{"translate": 0.12, "arch": "vit", "norm": "layernorm", "norm_position": "res_post", "eps": 1e-08, "final_lr_fraction": 0.1, "warmup_steps": 1440}
Rows from expert 0 of block 11, named by matrix and row number. Rows with one number belong to one neuron. Each number is 200 + 40 x the weight over the matrix's rms, rounded and kept within 0 to 999. All counts start at 0.
# up: expert up (model.blocks.11.mlp.up, 8x320x160), inputs 108-159
# down: expert down (model.blocks.11.mlp.down, 8x160x320, transposed), outputs 108-159
up.178,204,199,164,182,166,173,142,174,187,214,250,269,185,229,210,182,201,199,205,139,203,243,235,214,218,235,220,225,196,167,163,243,157,230,137,217,209,210,197,229,177,187,216,84,140,183,248,219,170,191,197,179
down.178,164,226,216,154,196,166,232,162,180,235,197,237,225,155,212,148,163,240,187,170,181,268,182,232,249,176,188,166,240,195,191,141,231,131,153,148,222,231,198,198,201,198,209,158,180,210,261,214,207,217,190,255
up.179,215,185,185,201,222,165,205,164,130,202,251,228,163,186,248,190,242,127,249,175,135,228,166,201,212,262,198,181,281,188,224,199,140,74,153,131,183,96,237,171,132,115,226,218,167,249,224,224,230,257,191,192
down.179,184,113,258,197,156,148,215,95,160,223,241,242,162,178,267,122,208,222,279,206,244,247,174,214,222,239,173,152,287,229,136,224,239,177,95,185,229,222,197,202,177,171,239,172,170,247,193,238,268,208,219,168
up.180,239,124,179,268,219,148,257,216,205,189,249,291,248,227,241,225,256,189,279,143,205,234,160,208,249,177,271,169,226,194,252,258,193,229,169,218,180,224,242,177,194,171,170,196,194,176,232,291,247,198,165,208
down.180,184,158,190,193,184,209,175,149,157,227,207,244,187,173,180,176,143,189,228,214,156,229,183,288,208,218,183,57,292,243,169,207,245,155,116,218,197,168,173,180,142,165,162,178,213,194,215,160,237,220,209,218
up.181,202,131,168,208,214,188,219,205,288,211,189,208,207,190,194,284,225,216,168,128,150,192,286,188,190,161,272,207,165,236,266,217,243,196,225,184,171,200,211,187,206,250,181,139,206,199,247,250,209,182,199,214
down.181,178,237,162,158,242,251,246,172,252,240,173,193,97,265,159,102,211,232,173,183,286,169,193,287,189,202,219,218,181,316,258,198,248,219,288,185,189,252,222,204,170,227,237,152,207,191,248,154,248,129,138,265
up.182,181,160,136,177,189,107,133,133,262,177,201,216,188,112,304,222,168,81,167,147,243,281,195,138,208,176,270,232,136,294,265,278,224,246,166,193,235,230,208,185,186,220,227,189,183,229,197,160,202,155,246,266
down.182,179,274,151,240,212,128,205,127,175,208,222,179,116,132,231,219,211,132,267,191,288,245,182,178,202,120,217,195,195,222,264,203,192,271,202,214,304,151,167,212,229,265,289,202,181,151,203,222,220,200,117,218
up.183,197,281,207,235,248,197,164,193,156,192,154,154,188,203,272,210,183,213,191,248,226,166,229,250,181,187,208,193,209,208,136,190,215,231,240,236,229,183,194,150,163,183,201,253,165,89,192,185,208,156,139,163
down.183,136,208,199,195,262,125,202,172,230,216,204,202,221,212,188,182,194,209,200,182,205,294,118,223,244,218,244,232,255,219,176,221,266,172,172,155,236,176,164,161,126,184,238,151,231,192,185,135,207,185,207,184
up.184,169,178,202,282,184,224,261,221,219,155,222,260,261,186,262,237,150,172,259,185,193,191,164,194,263,305,247,197,195,249,193,162,184,203,213,177,183,226,192,158,219,203,160,255,244,152,214,210,143,215,150,184
down.184,186,183,234,193,217,192,208,265,235,216,210,206,207,215,173,171,151,255,263,240,158,240,154,177,213,167,203,185,221,245,169,178,198,221,143,252,191,271,214,248,137,242,180,230,210,171,109,172,188,149,199,202
up.185,204,266,149,267,219,124,192,153,149,213,238,194,203,303,286,143,268,157,269,242,222,216,163,261,164,154,209,167,270,194,263,263,268,198,262,175,148,207,166,159,167,168,252,208,170,132,178,204,251,136,195,228
down.185,213,164,172,226,269,181,143,129,160,212,213,204,211,262,177,179,178,184,229,214,231,262,119,242,228,192,202,168,262,258,157,290,269,198,123,129,225,213,167,200,124,196,226,189,162,189,169,127,215,153,178,197
up.186,193,122,176,212,206,223,293,175,296,198,249,191,146,250,181,249,246,226,140,144,246,218,334,187,176,180,287,192,200,257,254,237,279,208,223,138,237,200,224,236,255,209,187,136,216,181,201,303,163,200,182,172
down.186,176,166,174,143,199,299,220,203,218,258,151,224,128,222,187,56,231,282,167,236,255,94,169,289,188,230,210,168,194,292,286,250,202,181,280,175,168,244,248,227,141,222,199,108,223,214,223,122,231,170,173,244
up.187,242,163,254,206,226,226,226,337,246,187,222,177,251,170,127,217,185,175,219,198,240,149,187,198,209,214,253,196,198,188,235,189,200,161,221,201,233,171,237,199,153,144,158,213,234,135,187,163,203,205,166,181
down.187,238,202,145,241,292,236,241,207,164,263,222,268,165,281,187,212,163,170,180,222,181,201,149,185,220,143,212,203,242,234,167,247,222,197,178,252,189,237,137,166,216,229,186,199,178,147,215,206,132,131,205,141
up.188,172,206,183,208,193,122,160,184,277,104,260,229,235,178,194,178,99,227,191,222,206,243,181,122,211,130,227,148,197,188,239,226,191,233,146,206,184,277,198,218,226,236,215,172,247,182,200,217,183,206,221,195
down.188,179,138,202,239,177,167,149,202,166,213,179,277,192,124,235,207,189,162,251,205,204,258,114,263,160,155,177,192,194,215,220,260,204,245,221,181,243,188,199,214,180,228,243,231,187,166,185,188,237,209,227,269
up.189,245,189,192,243,170,151,237,192,224,177,184,198,206,200,204,220,203,200,182,200,193,236,222,176,205,240,241,174,219,191,202,198,169,182,236,168,204,205,193,219,219,225,172,182,191,218,217,228,200,160,209,185
down.189,230,211,229,215,153,217,223,175,213,187,184,199,204,209,166,176,188,212,208,186,213,187,196,203,199,225,158,181,185,161,216,215,180,230,187,184,188,204,212,190,180,206,220,178,211,196,188,192,208,211,166,173
up.190,188,197,216,178,191,206,208,179,149,218,191,234,151,176,217,210,225,198,231,208,205,213,181,240,180,238,219,215,204,151,225,170,144,182,145,167,212,183,191,225,165,227,256,153,171,222,125,228,192,200,256,183
down.190,147,205,264,162,200,142,193,180,155,269,182,208,211,154,206,181,162,264,250,221,209,305,99,242,237,190,159,169,268,202,205,201,286,171,128,187,208,226,146,152,186,205,209,190,224,182,209,211,188,245,161,233
up.191,195,151,234,258,182,231,193,228,203,245,204,187,264,189,246,239,171,221,204,134,172,217,239,189,186,235,194,138,174,157,204,200,141,180,169,229,136,214,227,187,182,166,146,231,173,278,294,191,125,189,233,148
down.191,130,230,227,206,163,155,241,242,235,236,234,174,197,205,249,133,183,221,203,164,199,251,167,180,260,190,169,241,192,193,222,138,218,188,214,202,202,240,192,226,198,187,224,189,241,179,191,122,201,204,230,194
up.192,196,214,204,193,146,218,220,134,210,222,193,198,165,204,196,200,291,185,203,159,190,227,178,274,144,184,199,207,196,140,186,170,202,160,240,114,124,144,181,222,199,171,205,183,210,247,199,205,211,200,293,177
down.192,121,244,227,174,200,155,190,161,172,260,195,219,216,178,241,194,138,220,201,234,196,316,101,245,243,216,150,207,293,192,185,196,292,166,101,183,212,200,188,170,138,208,185,168,210,189,168,137,218,249,168,228
up.193,239,132,126,216,117,235,335,164,191,209,152,198,182,203,232,186,249,133,177,233,250,239,181,242,191,167,193,225,187,176,272,223,269,206,250,164,227,151,184,189,180,155,201,207,153,181,156,240,202,153,188,174
down.193,108,199,160,168,238,166,198,160,133,257,200,256,190,217,217,169,148,215,197,221,237,259,73,295,228,248,211,176,274,245,209,251,279,168,144,187,274,206,172,141,122,224,188,151,166,173,192,89,180,212,185,209
up.194,209,197,208,193,172,132,262,124,233,161,242,246,172,219,215,168,231,201,203,248,215,222,191,206,215,255,207,248,256,199,171,144,150,184,251,173,191,192,189,242,234,187,258,207,155,169,178,206,145,242,226,149
down.194,203,171,180,219,163,177,249,146,182,183,232,230,221,211,252,179,200,233,229,200,213,263,96,231,145,168,143,183,289,245,177,194,267,171,171,194,230,204,206,197,127,154,173,192,187,171,191,157,235,197,197,210
up.195,265,214,231,217,225,168,195,212,212,216,220,215,157,158,218,243,230,214,200,116,249,227,200,91,196,243,218,166,189,188,219,184,240,173,187,194,184,194,213,211,276,223,179,154,165,280,220,165,164,151,285,221
down.195,201,214,221,161,267,184,171,272,216,154,144,184,165,177,160,182,159,237,223,229,221,217,151,218,165,142,182,292,214,149,196,229,186,250,226,214,212,216,121,183,173,278,237,255,218,170,262,195,217,246,236,278
up.196,197,157,190,213,160,153,170,233,179,206,148,164,272,154,305,269,213,180,226,120,155,185,268,235,231,186,222,186,182,231,169,187,190,253,191,177,215,215,194,238,233,181,206,248,181,177,217,164,136,213,179,153
down.196,150,174,197,198,195,201,244,204,227,291,230,183,168,175,243,156,221,155,206,148,237,250,104,137,249,182,180,210,228,212,195,144,301,181,148,241,201,248,222,218,202,210,212,173,213,250,174,165,187,205,180,255
up.197,203,246,197,179,174,179,173,212,166,207,231,186,128,239,166,167,241,199,130,203,224,200,242,95,277,162,167,245,167,162,159,157,218,187,287,195,160,271,272,213,268,228,214,185,170,206,229,209,192,183,205,212
down.197,123,247,265,195,269,188,179,228,230,188,175,207,180,177,192,204,192,282,161,227,180,273,99,209,231,165,205,215,221,254,193,181,277,269,157,137,225,212,151,161,112,217,278,183,265,165,145,151,192,220,167,240
up.198,151,176,186,163,190,212,129,152,182,218,176,222,175,154,249,175,180,172,156,144,194,206,156,279,203,226,163,210,233,141,209,216,151,147,98,252,195,200,248,203,203,224,148,197,144,222,196,213,204,196,242,195
down.198,112,231,229,168,226,143,182,183,178,259,216,208,196,129,232,155,163,242,218,205,235,266,129,216,238,230,176,210,240,208,190,166,287,149,150,201,206,231,158,177,155,211,163,192,198,221,186,205,190,215,197,246
up.199,255,220,142,234,276,215,161,202,211,218,241,220,181,222,211,193,214,136,163,217,139,198,214,205,163,219,220,122,249,234,227,216,210,189,227,105,237,209,154,138,222,168,175,181,215,153,193,207,119,87,166,119
down.199,234,154,178,239,253,152,178,96,210,188,185,257,165,262,172,162,177,277,219,212,173,205,129,262,156,195,265,180,250,260,128,234,174,209,167,134,255,191,180,171,142,224,281,166,230,166,177,184,232,145,252,116
up.200,280,273,233,215,226,132,176,245,232,171,187,168,159,222,164,176,220,207,240,275,163,189,226,105,235,222,211,211,210,147,90,181,212,206,235,205,219,182,147,189,249,210,242,214,271,169,183,221,93,194,177,227
down.200,192,294,190,193,293,145,153,221,224,113,222,242,155,181,156,215,170,253,196,229,192,235,143,154,150,172,183,236,259,183,140,211,179,236,204,166,254,158,189,236,180,249,227,207,273,198,171,131,162,187,243,243
up.201,183,240,229,220,278,101,190,199,195,185,238,154,205,187,261,150,159,243,225,222,245,196,187,200,174,186,190,179,245,258,268,215,205,182,156,136,228,177,214,149,150,157,248,179,159,139,226,190,218,175,145,176
down.201,178,144,211,210,218,179,174,152,215,224,205,211,213,204,203,176,181,212,226,207,223,259,108,219,222,194,222,190,269,225,162,266,285,171,111,174,274,169,180,186,152,192,282,179,176,163,196,151,212,173,196,159
up.202,211,191,231,185,151,189,156,230,178,183,177,163,200,168,210,236,154,202,200,155,212,216,262,184,162,213,167,196,167,151,115,243,209,216,194,210,218,176,222,177,203,152,198,215,187,230,175,174,194,189,216,165
down.202,156,227,236,172,253,200,196,243,238,195,163,183,188,175,177,164,221,223,214,176,179,258,125,203,248,159,159,242,180,171,228,177,225,208,190,150,230,248,136,157,144,231,261,212,204,175,204,162,205,148,215,234
up.203,155,173,226,190,281,141,164,189,207,181,240,244,213,218,196,199,209,180,255,219,171,176,182,150,196,195,215,166,269,262,264,263,207,176,213,149,190,171,231,201,196,177,190,191,179,178,230,263,188,166,176,206
down.203,222,207,152,233,179,211,208,146,165,175,208,198,190,161,199,191,150,194,247,227,253,260,181,245,202,208,163,108,256,187,191,255,233,156,141,221,199,134,158,199,167,232,234,225,147,204,199,172,278,238,195,204
up.204,192,107,189,243,217,218,296,213,339,213,191,207,217,204,184,244,257,227,170,112,176,193,291,172,175,154,279,189,177,233,261,228,251,223,189,186,284,224,195,242,204,208,160,136,220,191,216,257,215,185,156,180
down.204,211,157,166,166,205,275,227,182,223,277,174,218,154,254,167,101,231,293,117,206,253,135,194,282,183,210,218,217,205,343,257,255,228,179,242,191,158,210,207,203,162,274,210,129,199,211,239,139,259,136,163,236
up.205,199,191,167,206,135,158,274,180,166,190,194,211,167,208,155,263,250,224,202,166,204,195,226,210,178,185,251,182,200,176,181,187,185,180,255,150,195,267,233,245,235,218,186,206,100,181,156,199,196,189,236,158
down.205,150,228,159,166,208,198,221,196,177,180,191,252,240,191,206,234,237,183,141,179,147,218,99,214,248,218,254,252,172,211,174,176,245,188,252,118,173,193,126,145,163,208,213,201,183,162,221,213,158,197,213,211
up.206,203,187,224,212,241,110,176,211,207,214,252,208,191,204,258,154,194,221,234,209,180,184,184,220,213,186,233,146,302,252,253,260,225,163,192,154,192,176,243,167,116,137,235,161,208,132,245,265,217,180,140,181
down.206,197,158,181,217,199,194,212,102,214,185,230,218,210,228,211,165,209,226,214,201,268,252,100,228,196,212,217,166,243,205,182,293,263,159,115,185,279,170,184,161,138,173,288,224,160,181,182,166,239,175,235,146
up.207,243,165,167,252,235,207,306,222,289,175,229,205,153,258,144,180,224,227,202,168,190,204,238,176,178,156,228,187,180,210,228,211,258,218,242,200,209,240,229,204,253,235,207,173,204,211,229,220,212,127,210,206
down.207,201,193,230,123,240,264,221,206,237,193,157,182,130,201,126,184,288,275,131,235,212,172,203,210,158,174,229,183,145,280,284,219,242,213,234,145,181,236,201,170,122,214,201,159,261,196,218,188,229,176,174,208