From a checkpoint of a small image classifier.
Model: arch vit, norm layernorm, activation relu, num experts 8, width 160.
Data: trained on capsule endoscopy frames (Kvasir-Capsule), 42238 training examples, 43.6 epochs.
Rows from block 2, named by matrix and row number. Rows with one number belong to one attention dimension. Each number is 500 + 50 x the weight over its row's rms, rounded and kept within 0 to 999. All counts start at 0. Numbers have three digits each. After the name is the row's rms in percent of the matrix's.
# q: attention query (model.blocks.2.attn.q.weight, 160x160), inputs 0-159
# k: attention key (model.blocks.2.attn.k.weight, 160x160), inputs 0-159
q.83 097:415583474491532484528617501448444595516581482558505540525467452479456457554442552464518474550434523399484525476523527493533467407472515431527532448479545466517416483474423525541515505547486507577479604526417504497557505607540555447456597441554490521531515508546514464467544464408442483513512422539485439377532540518517577518466510571423467474479536411525525497563571498457434444503479537523473520457459562526601552438443403428377536443423474544514487507465469437522481582437492494
q.84 104:539401457542453507446446496561506424428397501539499465507412570503512570546488495524512456520574471546522493560492575434456496506496431569497527460474504544495520547562548514470479568395498532447438430557478485442553450412503560581541399471492408526499449473494531523555435524588523539505450569506465550556496510602424450483493513423474453534432525490520561446500514544518465542537521561461537403575556446569510453610447514476580491560511492499505517543459605618473529449617487547
q.85 102:560466527499511467413467444510536424501443588498465498538531566424485503435464470464516477406527537507447490556504422467489432563519507561462562532458548506555499523398538526542481610399467431446463502544563528495448493449431521539448521489532455519439577454509542427531556499602382596472494564478446514534488455493534493535451556440450496603512459620438465507408476490542533509476557519464490468574551571548455400437508496559590445473480417473444473450524475555470442435481560420
q.86 099:531490604473518559502530433571468446466514535498510451448439604487591416572447590476565446395380503526590434449446499373568498495419510502478552487518498615503553578475456454491451468516524470522408462435562529548535459491538506524477451484441503534573493550581447602547533486489475416509454435439512536502480526512441535518465482424579571532494519522452536497569482477429416536522508417564503443515452495514493446552531559440474407427540523511482507499575539495575504494531442479
q.87 088:584583482505547566505540488517501522462456490453498451493553464467558446491472449444498508409450562518481539485555416489554432548547566566397599487618404516590553460537598548563486520444467421421529439457576525528498505480449419535607527555425516500435497568501514524481546449477431429491549499522538577471510451593519492465522529481464515577442491574494415531451480572458503589534489495420459459535570450497487534601540519426500544480541527466497428476501546428524440456407510471
q.88 117:452506395437522508530506456560552465455461438587590522429373493415502476433443495651513524597522454543479452406530563434586513597470496518454533486573516542467549479582480524454531510455491411465437515530507467548494545578532505478559467378458535432465548562527436483561534453545520472542421585434511512467506523486491465468539479432507474459540533503535489512486403505441428504578474483502447569526582540548499545585464524454505565480431560404454501528549489474553516504463464467
q.89 097:484563490464568535463360510471499554523542484572564601536579495459430539464585506474485549507494377367542535538487506589456541482527413492527490531403413467376408507492513409479423529482497567520546434575412439513555526439528460446402609510559458535541518525497560497462608572510524589517491498517561536524507537477522515460471483564461429457566509516501528491516543472498546412467494571493453528469530530497496541457483490418536483493464485446583523392524475502493481534485521534
q.90 096:500385473541421495599433627523503434444555495561520531494404499499493544556521425501528547487485560624468555514485558530568423570450603439446417508405483576463620481486463488450538569433527428387556442498467469495444490462440548570505486582512451432489424518472541477515435448436483586532540489506434567527551462501477438454493421439546448487466514529503453481432441494517499526554519444573490465531516527508451482480519488567570496537482560498476475497557570564437460470520469513
q.91 106:450520452462512572488397623520454432525496556464508502507523454590437499587606405489402463531421501552445510423425505562469448487536570491514471462535520487497602434488599430465497489455511485478517470556473554502505553436514575562532527533562539541546418461544546503464449458472556592506513526525436533591472430448483488432571494564557520490492469496430586550443498516454532529481542470540640394422434511481540512469505549594499503526471508575504528529492555504402506433529502503
q.92 091:582422471491475507506569508488455518524456517512510459441474406530399499349442524585485546616502462552478490425442562515505488449548544591527566502523571529572476483471541502516526470478440422400498510522536499532457536503471542453533414451522517487448518530516437431511453476565543546517457565495383514482475419409453552478466547529433444451496487593515486497466451566502442531527559579461627569502575500468399565587533521489557592548500544493552554560435496497492528447432492513
q.93 093:470518448562407567493563581483487435423485516482468459461460538592565520578499434406447486451520481511534427506469475485477515456549535461516481574567478477572456583455546466559504528494511485547501416502597609466502425429557567491517420553460461592480388459523494548475455544406517524479540456545534536552601509496468550495500506490602434464511403501535523558538432504454468520546505562579595386529438465512509541571457525580477485457556496495446556479434512549429531465569532555
q.94 113:404484488526476494500514476487463598588605457519473552615530570450447526527552590459491500516534496395567457573508567495459516414534458503571504460432519580470435413473455512524541543530562577580535621486426482529535463611531553504454488463541435554587550495457538498557518508497461494524475425522476424438531574531520484530548463503519533512475580455408547563584600462536510489445463494489451516534491526541594461423467417476400486451442428507517516557534440476540496521524532471
q.95 108:490546559494525507540503396604537531591524453447420559612574446534511486425584546512499493553473500483493506410478514498499495526562446511542538440492538471516519459553568409451539473476514484472522492492486468537528522550524449609515494472511559410464436484576510466481469503483505461490491543452554437493418541455553485481496558476457598459540599528555419475482515516433489568428407356487482573443512556462499518532492575396471503477457485524528464596562421485548524549357424434
q.96 111:501433479438482427477574470576592540459399458488536540466510513546550439488520428463552441454549569574463412471494572503556421521471500498521481542471507502550527528466556535478540539489467462508401547401507513476552473465420564484537502454436548528491516490470518505492366505591603495408474526531513438504534438502546588388492492525376465509538557537525516516588565469496440584439572532536552467477572412488521525441543478577558532518531511546489522564470505475490620483543529613
q.97 120:451456499500480505553497608436505525515513513531494554492524541526534499580521454514507481468528476497556493553461425555483490524597440417591441545376488445375445437474496531400426498514588473461466515604526431455467535449527568563481571479586509566487556475458525409476506430496489575582563550459513410519542502530492597449418406496496561497513605557484499493427469530549550512423480564571418528541542514509538537456495458481512424535469484475443495437478393535530433469435523517
q.98 105:532423608537515430599489383488579568503541500636546500511397549429540457485484527554491523492474427430597419532555621477465483518506486481537562492521472581445491554465472464518421540467440510493454533479456468546513493487557475469555443509420479476469514469464495476552536513510481446518424522531497520504488546477533439506550439399607490485550607482494494524579530511559447537566476441482409532465580436580408423466457545492495551493568496477418469505608512508518469558519421523
q.99 091:413480547462531562461414567447446466426578564520502501501508468442540434420517505445478563613521475491487532496461482487450579495521532391573484553457501521475466472557444488522492486589450510477541460501620497411478478493554487485514488464499559368484574505462404526561603442493577454521499511413533512459523591574477431567409480484543538551492468524543427475530407565576535439516440504443471516484464600503409437530481514526436514500510469494509432429503538491590422451553496456
q.100 090:478466521425595549535491502548520540476577468475527462525416468532566560548482546445428450546439441512445533506432568487516591493583411468459523489503477408529591475500530415465445502418559514551503543470559501483476432518417502568450479478518574437492458385526447431503473532432572515581531475384424528443460542594432451531607432552517419555523490520502408565556455515516424476507413547520562489514471512522499417460450497526577436496572485506575489555552504507530479480462457519
q.101 096:547494435566480524563455512543542502440399471486435529476479514501453467496495466512487515470508536606450478483577570402486475535433441493456491487664646461483496545557542517444577457547464483428463515558503471507415589550529499566559567558450469543480538520562579522528457486589492466457475513504533531523518434553534527525366495509410606556471423621508540453446494508451537572551542412468530502520465521529532548501520522560549580560517471514435528492485541548414498458447454518
q.102 100:562494487497534465524484513491454532534525537399459450537605444517460615503565492580530544518502506517493546527468406495433449497494427559477576496537550453531475438561511592481574495434576545516470496511471492564429454476410537471583434475564451548548481633554456457409528555497513536463584524515494551507513433417464487482543590494433491514482404468464506439439498537476523437467523504474572420497507556383574588488505526530508501481403444457463445491498414534425522467410581556
k.83 085:523528513540550543530524517532474454401494532446480542437570471446525575473603535493543554526534509467484577482483524538448459399461429452565495435394499488510476457576424500411476541557487462569556457430549383429470550519531403520459438509477477419566511599426522495417481580501510457580503538529481475522453539567579423572514481543505463492534423431423537531516549598466529520474451501543567557558541516498486541474453536473387514474453522485552453573417417582528503550519472516
k.84 104:516414466586492437527475409468547563566520496569517494489432555469570466437419424485504518471549511480486420572563488455515493525489516501472582509498508498459446588427496475553530461513531492429393537546556579565540600548521542527480550546505431541441469431534546476598465442496470487392474476451456531449590369499446453441502586503514530566411570495550496476436453454512529566529590501438548474528471489558477528508476468439613539544527501587440611490502500550485444552502535497
k.85 093:443492485477478484561465488459553580482561458502546492558477501480408554548493460510450488579614484466510445458425542448431423500569541500498547458483416489485481577550540515534473411390485443522429523437480523581544478445423581439457426399499533475488524471445521435598382506514484558524544387593487488486470440483465499425481529447466479453449578601557426540575544557549544556563440488518490547445462522501527600444494441570537541574510509547511499475513512463516458487564561526
k.86 100:520467562569478492483524426466479538560497479589451477427498544454546465460397491494508490486432505530582465591536426401572576422432519516513487542556503657544550562542497376546477471484484497533513522532575429593577518495496548460509467532525489526508453538537496575548528536443525477387454441418552544570511462513417468495531527461528521566541519463449448406559530451483456467448522509457503508503436463445475395563530615474476507457553491539416580514604494531555525500516446514
k.87 087:430490503538416513544558519475529567515542502500492459461541477395430455485465396489455480495514517487434520412557474500587526422388525472462527481544521539522528503472580484478508410535467451503473574489550445449606441532554535404457496530453533543553562516486435513465500472460494529421528448535527424527475474384485577432546520576549437556527448561536479426627548540526456499538536469555608498400497523512571593496457420550491539519547533563537523472564545400530443436520568492
k.88 102:495527545459502524496589580566460473544519494531445552473467488449474464465417540486518483518429474519546495420489589452534514474518455495456509590574597452458518494446541552440528497586416548473508495476476545530490503622490503456518524551489514450513540541574501480544528485503525403505396517400446507424455434509488538559449473526462514515453562559543460463436521450424451541555465422465461456510475620515456527459433474510616496550482397558506536574497481362503411547370416505
k.89 098:544501500510550516500383465499431575490498571546560558523519460529543520543537588462517539485512430437495412573522538556481544555462408519501508509377471481496470542532438537552435543463430569500554421533432485510561455481576545522470550499416484569559510406399454474450506550593567468490505481576507461456515563596467508528488489481438443434567442524528598479561554472501468531582429575519490477526506422531505516508530478504449470467449529517505409438518594617534584482555595520
k.90 099:511487604464547551464433517531548562474458527457487548607503469477473591487435551519425538481526498413575541494436522502523545614462543543482468482474448472530553434444502497525498455530432452545526476505562543504491550495519471547443423401419467483466546476542520494447599456543467471427447478475431462520493548487525472558600442471558509642576620519546495555433495483487535443578534407394457516537504532471464443488517457558570527577535531538460521483529573442586508407495585537
k.91 096:500463593475478572502480531506596407469512500491523485547525488489514543590534423453506456481537578590440485465440410549509493656590533468482512480540367455458545491501456478508494452448520450487466443553544468459402536423463472592498429540420571568474497491596513522453461482494467449565537541451505509505497544546464532451547462565497495566516532498434604563497472465447529556403487532503511495505555483573462439504608415480552456587543534480445436413470528568504465455530571464
k.92 099:438405564501521406485540577542539460546426466503526557516556439443487386525465540454453449557573529609493428412527564437479518561541530481458491524543562484487459469531507519390502493441602386501432603519495472425486445601533428532482495572610551469460557479586540486486445407502432536570462498435482580479496497464515523419505560526442540426506490503526484489462487463523521503468470527497529430531491487563552519531525486627583497484515499571422462547487452440453503532494561493
k.93 107:501548489577352517547481487403519549552485483515496419437474546476520483570376464571522497395534566502554507463472396494524507493483488490516553479547458559442496555488498515618475469481486539459486580461481592536533558504519394486520477559451479541494542480489537565528524456488475514461576523507510521523574527481517491559518563510558557527492411337460500472494520430566466556506610517442473442462567489500517494540567556378436424430558514530444480512441505623465521470543432484
k.94 101:500520472504617491501474486499469460429602601448522558560519507532509606506542567523588547501447449452464565626433583550435493424493450530553445461409433544449541466590464519454517463478496549485554478521547382560542551513523561566501513467446439433473444465479556524500517550571578426557558488454536469503484504543510425558460467429492411486493545451508534561409427515529526517443490490479550489521452403464513536510446482448395518455438528448501518494461424572484607488544505500
k.95 112:451539493466516524462548472551509453476477567447457586511484433542479503448573520450451475640460503538449435443512536548522476543555449500472437535499564514551509482515585525367520466576556443495551518563583406444514452491499516476454550432442594499504452459489473454440559484469531473502441478490569427440442528483477565471524413449494450454565569556570489454480394517417528459449391473507540502468435486418464587464442546508461542578485495509471422509450487400571568514420490419
k.96 107:509431495545410488505541486431479502505421553521484498419483485439480398424510445496552499499416494505465578450453476437444601469521475508455519509538544440426421592489460519459510497493411485485460509477484573418441549487514525443501502592454457569551554508531539527538494482520447577437445579579507523594470480402485464521541493540504507608452442523601544510513496436599485572579558388481482510530545464433443517538430492505450516520442566487415484422530505512392480481521397419
k.97 105:553618521490511487533491519436515474508595440546540556501576472480542558519465495485511452539470488456485512475619374605519517519561482509441492537444471464546478433440531430449440451574486631517505455501470552519538503531530507453420551559469502530490542422517468560549470540458520422508500410521497473407439476539468549418393506567480587399451520474494538496497599438502467537451487491500411456531458585533628534524533464463487439479543496448605534438547505542562545544461448452
k.98 101:506495509426456561525452368567580425510558564453486535505510479530457541454563574544536533582510442444514554548442449478460464549443435440544541451397485417482582477548489434495421577466452478539453455422517507511479464502503453521494390450475514504461491437511410463453578617445424536527426610523480476494467483537489543593551465472564504539516595514455543534562414519517523543561515527445472513508505535544457484547529434514555422580395512442459444522539466468586499472557503509
k.99 108:446539423432494465493517500444495550500540537523481557478451519473417584619565530470512450601513481543535575467457518594567542467538520476516486521483417428447546366501600471433453357476464443477509486479508539509537397538450526533512480443556552523451407413555453529533453472404530503558597503456509540479461534531544512413471466560494463443493570539484550486507515602494440492391406520451537511525499504504431423458513562511434440495546517518546526473493465552540460476495595451
k.100 091:547545553468416432549379480492560475517545570607516472500484531453478577456596424488515539526525474413496465571499580569465494503538553461418472467501490563473511576500504399499514609507517472478511484491587537511568499453498506528528492534433490501475471413495457520549463463521476471572535420514533438487510612478538503560500402514550460565446508488458545583629486500479538489411457503448467582547576429486500487496592478577448550452448540543489500419497537541575555449583434404
k.101 101:518452453443456512541594549494520572563470489518484429491517455532433492493496459458559427389418525531575582493525443529476486432563458511466570511503508379512488511430447587538540427507579441522522534474469471516488562478516579528450470525518521509438510491547535380507430492503521459419386554441480500562550413418477569459521581538508508396468579464555446515501439512522540609488566484538494597453517523503539565538486527582511574567536528575532545537484492413470403544477560524
k.102 096:441468520581500423535566529516502505523526502492542489479551422490608515424474482595537525440554587504505399506537442453471438569490491499473492401472552606535399510527410616547490485509492455514454520456504426436487569541516513410559495462608471551459486494430536495526435513540559444505546498475466441485561399504490517456571483467422446407461441528563416556457528520528499481552562555579530499521500555539577513460534535494512556397471460444513536538457365501434544484469543444